config.toml
train_examples = 88335
horizontal_flip = false
targets = ["shape"]
norm = "batchnorm"
depths = [3, 6, 6]
label_smoothing = 0.2
loss = "cross_entropy"
beta2 = 0.999
eps = 1e-08
alpha = 2
lr_schedule = "cosine"
warmup_steps = 110
Rows from block 12, named by matrix and row number. Each number is 200 + 40 x the weight over its row's rms, rounded and kept within 0 to 999. All counts start at 0. After the name is the row's rms in percent of the matrix's.
# b520: branch 3 second 3x3 conv (model.blocks.12.b5.2.0.weight, 88x88x3x3), inputs 0-17, a 3x3 kernel for each
b520.7,099,185,231,182,204,247,224,229,199,202,239,235,253,271,229,257,184,263,217,296,237,264,182,198,237,197,232,193,142,143,197,117,116,206,153,153,185,152,180,217,211,161,205,221,241,187,264,214,162,258,222,196,235,258,176,273,211,268,250,248,220,230,249,246,197,229,166,202,265,201,254,194,247,237,247,151,242,208,179,208,181,225,270,172,193,248,185,122,161,176,130,251,253,211,219,198,163,170,157,245,162,231,225,260,166,249,249,237,208,226,181,222,231,217,244,221,184,228,219,222,146,157,140,189,185,240,223,187,268,180,248,261,191,154,254,202,238,157,243,208,169,197,231,203,172,147,189,198,158,157,154,210,236,232,236,162,232,218,172,166,158,236,235
b520.8,113,254,157,249,214,197,168,232,259,247,247,240,201,196,175,158,172,214,188,261,232,252,213,253,164,166,192,182,169,149,187,228,176,139,231,140,147,198,151,165,235,174,181,231,167,195,256,176,200,209,184,139,156,186,184,269,288,250,193,253,281,176,224,213,200,245,271,210,188,219,196,229,287,193,202,211,250,205,194,205,210,164,195,210,127,262,245,178,260,251,160,193,210,230,211,191,234,186,199,228,190,259,211,179,222,240,206,165,233,203,227,258,228,274,195,174,273,174,232,192,186,213,213,149,179,209,220,207,184,231,217,229,186,224,183,278,203,179,158,142,157,166,191,139,122,150,216,132,216,202,228,268,226,257,220,207,166,268,236,200,232,241,200
b520.9,096,213,191,231,245,185,175,211,164,235,237,210,220,148,217,208,266,209,228,254,264,229,242,205,255,202,189,255,129,104,74,160,164,78,247,134,201,209,224,217,232,288,251,311,231,213,220,175,208,211,266,227,237,223,251,151,195,200,196,191,171,186,264,163,120,127,201,166,197,138,130,140,161,186,256,212,256,150,211,222,213,220,182,247,278,208,257,185,193,217,201,194,124,143,191,221,186,277,248,175,215,167,161,141,159,246,216,251,198,202,120,130,198,222,156,210,252,213,209,169,215,201,229,168,173,134,203,196,219,257,253,189,267,217,225,214,150,198,175,276,185,167,263,176,169,151,158,159,224,218,158,184,173,123,196,184,137,136,148,133,189,256,247
b520.10,098,219,247,183,199,197,166,272,261,213,148,128,212,190,182,208,141,195,231,222,260,184,132,176,230,217,236,217,176,142,196,189,144,230,182,193,206,213,208,210,230,219,218,171,249,229,205,156,160,184,211,174,280,225,196,258,191,142,205,161,134,275,265,204,153,194,182,172,212,157,198,234,244,275,132,227,207,199,166,240,218,275,237,228,187,185,272,242,193,235,263,239,166,233,162,264,199,208,190,235,156,177,131,192,255,177,220,166,206,205,186,154,299,186,134,244,237,215,169,222,185,226,143,160,182,213,225,235,172,254,165,204,218,252,256,200,136,145,248,229,221,213,182,181,156,179,149,240,170,150,192,219,157,235,186,199,196,209,159,149,216,242,250
b520.11,101,163,261,171,203,184,233,195,249,201,195,202,239,244,205,189,246,164,255,222,198,240,162,242,169,219,207,206,189,130,163,193,168,131,203,165,158,173,150,224,102,113,189,212,176,196,193,186,236,208,266,243,198,220,209,204,250,205,245,166,205,204,246,217,141,186,204,218,163,270,198,212,205,190,240,202,195,179,182,161,259,191,227,218,212,149,195,126,186,182,123,177,198,286,131,180,223,197,256,213,174,239,164,207,210,253,290,233,251,159,261,176,174,200,209,176,175,246,135,160,176,219,160,176,265,231,173,250,154,223,156,164,193,217,222,193,214,196,178,227,174,226,199,111,174,159,249,223,188,247,169,204,250,250,232,251,227,190,239,160,170,196,247
b520.12,101,187,202,270,245,204,225,262,180,262,195,163,97,156,212,127,150,200,207,225,161,152,185,190,202,233,217,160,208,180,248,176,252,221,239,221,141,176,226,249,199,240,251,140,136,220,209,165,196,180,209,204,230,194,217,218,161,160,187,215,223,200,187,155,173,217,158,227,154,136,140,163,230,187,202,147,184,192,149,162,163,200,230,185,198,240,229,178,243,270,240,247,197,244,236,268,259,237,204,166,225,169,140,147,197,210,164,194,154,215,263,232,141,197,227,210,248,175,174,179,143,234,181,134,157,151,154,176,165,154,235,160,115,166,199,206,127,173,216,248,109,189,204,145,179,260,215,157,227,244,161,156,214,194,173,202,217,197,214,197,238,162,160
b520.13,092,136,206,248,147,168,179,192,220,116,248,232,252,162,224,227,179,144,150,234,206,275,195,250,218,186,194,150,151,216,185,176,173,180,168,235,202,135,177,215,124,226,200,226,148,138,246,257,252,220,217,167,148,199,129,218,208,213,211,182,224,195,262,207,237,190,225,253,252,206,168,193,215,262,216,188,250,199,220,224,154,212,196,228,198,250,212,182,201,205,111,153,72,174,195,211,222,227,124,124,217,176,146,221,233,161,215,251,259,231,186,230,178,149,185,280,192,198,226,249,185,171,209,204,179,262,188,216,252,177,210,235,245,174,217,159,191,203,221,188,226,195,114,259,193,219,196,195,170,193,153,237,132,195,197,197,162,205,167,180,171,313,251
b520.14,101,215,233,230,235,242,179,135,178,146,305,151,227,247,147,172,237,199,246,216,189,212,237,243,190,114,170,175,141,174,231,125,221,165,182,229,259,174,149,233,192,127,134,130,182,219,243,148,227,220,115,150,238,142,221,212,199,154,262,213,219,209,267,172,131,218,132,122,144,206,217,184,233,250,212,277,184,181,248,256,217,246,163,217,143,242,150,175,236,252,237,135,170,255,163,199,212,213,198,176,152,244,246,213,171,275,186,190,274,194,157,193,206,235,158,238,195,252,161,165,201,143,145,148,172,166,182,138,157,243,177,224,186,199,269,190,204,223,193,180,250,229,212,208,207,126,203,231,192,211,223,154,212,189,198,208,251,186,231,167,147,171,241
b520.15,099,251,166,250,256,223,177,203,192,197,219,211,196,199,217,130,166,218,159,242,205,241,230,227,162,158,182,113,213,212,224,199,174,212,205,129,154,216,202,150,169,163,98,195,156,158,161,166,149,187,215,208,205,143,127,216,302,263,196,259,271,220,131,239,183,260,202,230,194,187,172,237,268,228,271,237,177,177,239,214,216,237,184,287,181,173,240,201,221,257,184,280,255,177,245,220,148,209,158,151,234,198,159,227,181,232,254,221,207,193,232,222,224,254,205,198,179,194,150,198,153,229,121,128,251,226,219,164,169,165,244,213,273,175,151,176,158,258,184,166,141,134,168,223,217,222,157,159,212,202,150,196,237,202,129,208,209,114,128,199,166,173,132
b520.16,097,142,147,239,245,180,209,153,171,221,156,219,174,188,163,165,200,198,144,228,225,178,141,189,225,174,221,130,181,306,190,168,191,190,236,231,231,161,227,195,204,150,122,263,216,154,251,247,227,154,142,166,183,219,220,174,108,190,199,197,171,178,191,208,202,156,125,245,160,184,160,199,218,213,181,181,225,170,278,212,154,187,151,199,252,226,218,180,189,122,203,247,216,151,241,151,204,192,190,226,196,176,164,144,200,166,129,172,176,206,154,168,189,190,173,150,220,228,140,244,238,174,267,240,288,237,216,192,173,187,212,155,213,271,158,172,177,190,217,238,210,210,242,271,197,249,211,145,228,197,190,207,159,215,136,198,207,235,223,183,120,128,178
b520.17,103,256,237,191,268,220,249,181,241,174,160,226,140,147,213,149,194,204,234,196,166,204,85,206,205,199,191,153,247,225,200,218,177,237,199,174,271,235,162,197,200,233,196,181,228,191,226,241,225,188,205,152,165,162,215,209,262,193,135,234,174,146,168,158,190,202,147,189,153,231,241,192,222,214,148,131,198,227,160,240,165,213,168,203,257,200,257,280,277,262,274,221,241,148,242,180,167,165,169,148,168,148,195,245,231,212,185,264,149,146,242,220,152,254,256,208,254,186,136,129,162,139,144,166,149,198,189,162,168,149,223,248,233,166,244,186,208,209,181,271,221,200,201,209,190,204,231,214,278,241,209,187,209,207,174,240,170,177,194,170,168,123,170
b520.18,110,116,169,137,177,150,146,203,217,162,169,187,207,183,226,112,236,263,152,203,208,140,222,137,164,246,190,212,188,180,138,153,217,159,226,233,145,253,164,199,242,255,129,184,275,209,210,228,230,181,152,195,131,185,186,192,130,180,205,169,161,185,216,223,212,237,174,245,185,154,203,230,156,143,149,229,143,198,241,221,268,240,150,187,162,177,246,203,155,202,186,193,161,159,195,163,157,210,227,191,174,186,189,154,207,228,118,136,223,206,155,200,138,166,219,154,178,125,245,257,185,269,205,224,226,183,211,204,135,201,154,169,216,213,197,200,163,231,187,212,176,135,194,180,131,167,188,197,174,162,223,153,211,212,190,165,239,168,193,182,170,179,227
b520.19,099,145,196,186,220,201,185,208,163,177,162,199,231,201,197,136,134,185,146,238,136,119,227,143,170,131,179,92,207,149,166,234,149,230,240,190,210,148,144,212,172,173,148,220,232,207,234,195,131,155,100,166,92,156,171,233,191,219,240,250,141,178,189,229,222,157,239,209,152,242,144,261,247,215,213,164,183,187,156,145,197,148,157,270,152,283,213,162,247,227,152,158,178,163,236,147,145,115,238,159,171,178,296,249,266,234,235,237,261,219,205,159,214,188,163,250,218,219,195,191,249,178,260,288,176,244,218,223,195,210,179,196,247,190,246,138,229,151,217,221,180,146,230,133,155,141,223,164,192,157,211,169,146,161,185,179,212,266,193,155,236,238,201
b520.20,091,197,277,128,218,189,138,229,179,226,174,198,234,165,262,286,246,200,248,232,226,270,229,229,219,168,241,229,210,236,169,167,212,134,143,139,163,204,235,242,175,162,181,217,142,267,147,148,266,208,165,191,183,160,132,213,202,258,162,226,189,185,275,210,183,148,216,248,233,244,200,214,244,253,130,273,255,212,244,154,147,180,211,241,225,226,202,206,233,159,217,228,255,191,239,189,201,178,215,208,190,272,167,248,217,204,230,250,235,218,203,189,160,211,151,229,246,251,212,144,234,231,170,145,198,218,267,244,194,182,238,164,140,121,129,156,242,183,165,123,197,203,182,143,98,180,227,139,178,184,206,162,229,229,223,192,155,253,203,191,123,245,263
b520.21,090,268,237,252,257,256,241,259,212,128,133,110,176,197,120,215,193,199,145,235,182,184,241,153,205,179,204,162,183,223,243,236,135,203,254,129,189,168,185,181,119,161,247,179,171,164,237,147,171,140,136,244,200,201,178,284,220,214,142,269,241,199,182,213,169,217,254,142,149,194,212,248,247,192,263,256,218,238,181,226,199,263,303,188,274,234,177,260,236,264,303,234,238,216,222,240,211,197,269,222,226,209,160,180,154,183,197,264,172,194,162,239,268,199,256,235,209,169,198,170,228,149,218,215,130,191,192,207,245,195,174,209,177,172,142,222,226,232,251,199,189,152,252,248,163,224,197,243,164,206,174,252,160,217,199,235,155,241,234,168,125,158,170
b520.22,096,212,207,254,165,244,220,228,211,164,280,235,138,246,227,236,185,192,192,202,278,183,171,268,251,202,225,299,177,192,242,127,152,159,140,228,254,238,222,234,214,208,271,227,209,199,255,209,224,227,212,231,231,194,206,177,259,164,184,240,232,224,177,137,210,270,188,203,226,196,182,163,228,142,131,257,193,221,173,193,169,154,162,186,167,204,211,153,143,227,159,261,262,226,305,246,272,265,275,226,259,163,265,156,205,144,227,186,148,193,170,226,244,175,255,179,190,232,253,242,238,172,198,170,179,156,161,258,259,149,186,167,200,166,213,176,228,207,301,264,271,280,197,223,213,245,236,216,159,228,175,174,220,187,193,163,247,211,139,125,294,219,203
b520.23,099,201,165,220,185,123,171,170,91,175,195,237,286,191,215,164,225,166,161,229,292,307,236,267,204,212,190,245,222,102,182,202,175,207,199,105,127,236,197,143,189,119,165,180,168,200,314,251,194,258,180,171,219,217,160,169,261,244,151,181,167,201,182,225,270,218,213,167,225,145,244,241,246,218,205,227,178,187,159,183,251,237,260,220,259,212,252,210,137,164,178,158,221,158,123,113,178,151,185,218,157,169,152,195,167,186,175,159,216,136,163,152,155,229,221,194,258,190,259,218,191,287,251,240,229,242,240,250,162,171,223,263,165,201,143,152,257,241,209,232,235,236,239,214,226,205,246,199,198,188,236,247,261,251,177,204,131,151,145,194,147,78,185
b520.24,099,212,150,183,227,198,151,163,131,219,212,150,206,137,204,223,196,221,210,207,222,207,199,169,260,169,210,150,118,176,197,182,106,170,188,173,130,229,171,139,189,158,175,238,153,140,237,162,223,202,130,182,181,121,130,230,225,193,164,219,285,220,227,196,190,179,132,222,137,157,146,216,189,187,254,209,252,200,188,167,233,246,215,216,179,224,262,290,175,288,253,226,171,184,213,141,176,229,153,230,162,215,211,189,232,159,182,209,230,214,239,166,298,233,211,277,259,245,157,139,218,171,189,163,170,233,175,169,249,219,245,256,275,187,163,198,214,232,160,191,211,139,210,280,183,178,233,193,239,143,213,184,141,218,192,165,173,191,146,162,211,162,232
b520.25,098,244,224,176,218,189,247,185,236,238,135,209,154,172,123,147,163,230,199,256,132,185,191,159,185,238,209,156,240,183,102,228,189,135,312,234,112,201,174,146,283,241,213,208,232,177,194,137,195,150,199,224,228,171,218,218,211,210,239,191,243,180,162,222,248,236,197,186,187,222,287,204,112,160,242,181,151,209,256,187,210,199,201,180,203,191,291,199,225,223,253,152,173,140,140,157,255,190,162,182,167,182,212,202,251,200,210,214,211,182,209,164,199,158,151,166,152,219,170,216,209,183,196,242,196,206,226,208,218,204,252,208,170,154,224,215,138,110,179,203,216,120,279,130,101,187,223,208,216,282,266,207,214,156,171,166,119,194,144,151,199,225,201
b520.26,103,229,214,194,184,121,165,178,156,124,185,148,186,164,209,133,211,207,212,196,194,139,142,144,170,162,198,108,214,210,212,177,191,174,171,238,249,121,123,132,211,225,203,164,151,160,223,163,197,148,139,199,176,131,161,170,159,204,141,152,120,184,148,130,196,211,242,191,242,217,118,179,179,154,137,156,214,214,155,207,173,134,133,240,223,153,254,167,220,234,245,245,246,179,248,243,188,223,171,224,184,199,131,237,182,135,125,198,210,183,173,164,137,150,214,175,146,173,184,183,181,197,212,158,187,214,194,172,154,186,179,211,221,196,184,134,218,277,271,253,171,233,171,193,168,258,226,180,222,166,179,214,159,174,146,184,211,144,109,196,146,184,148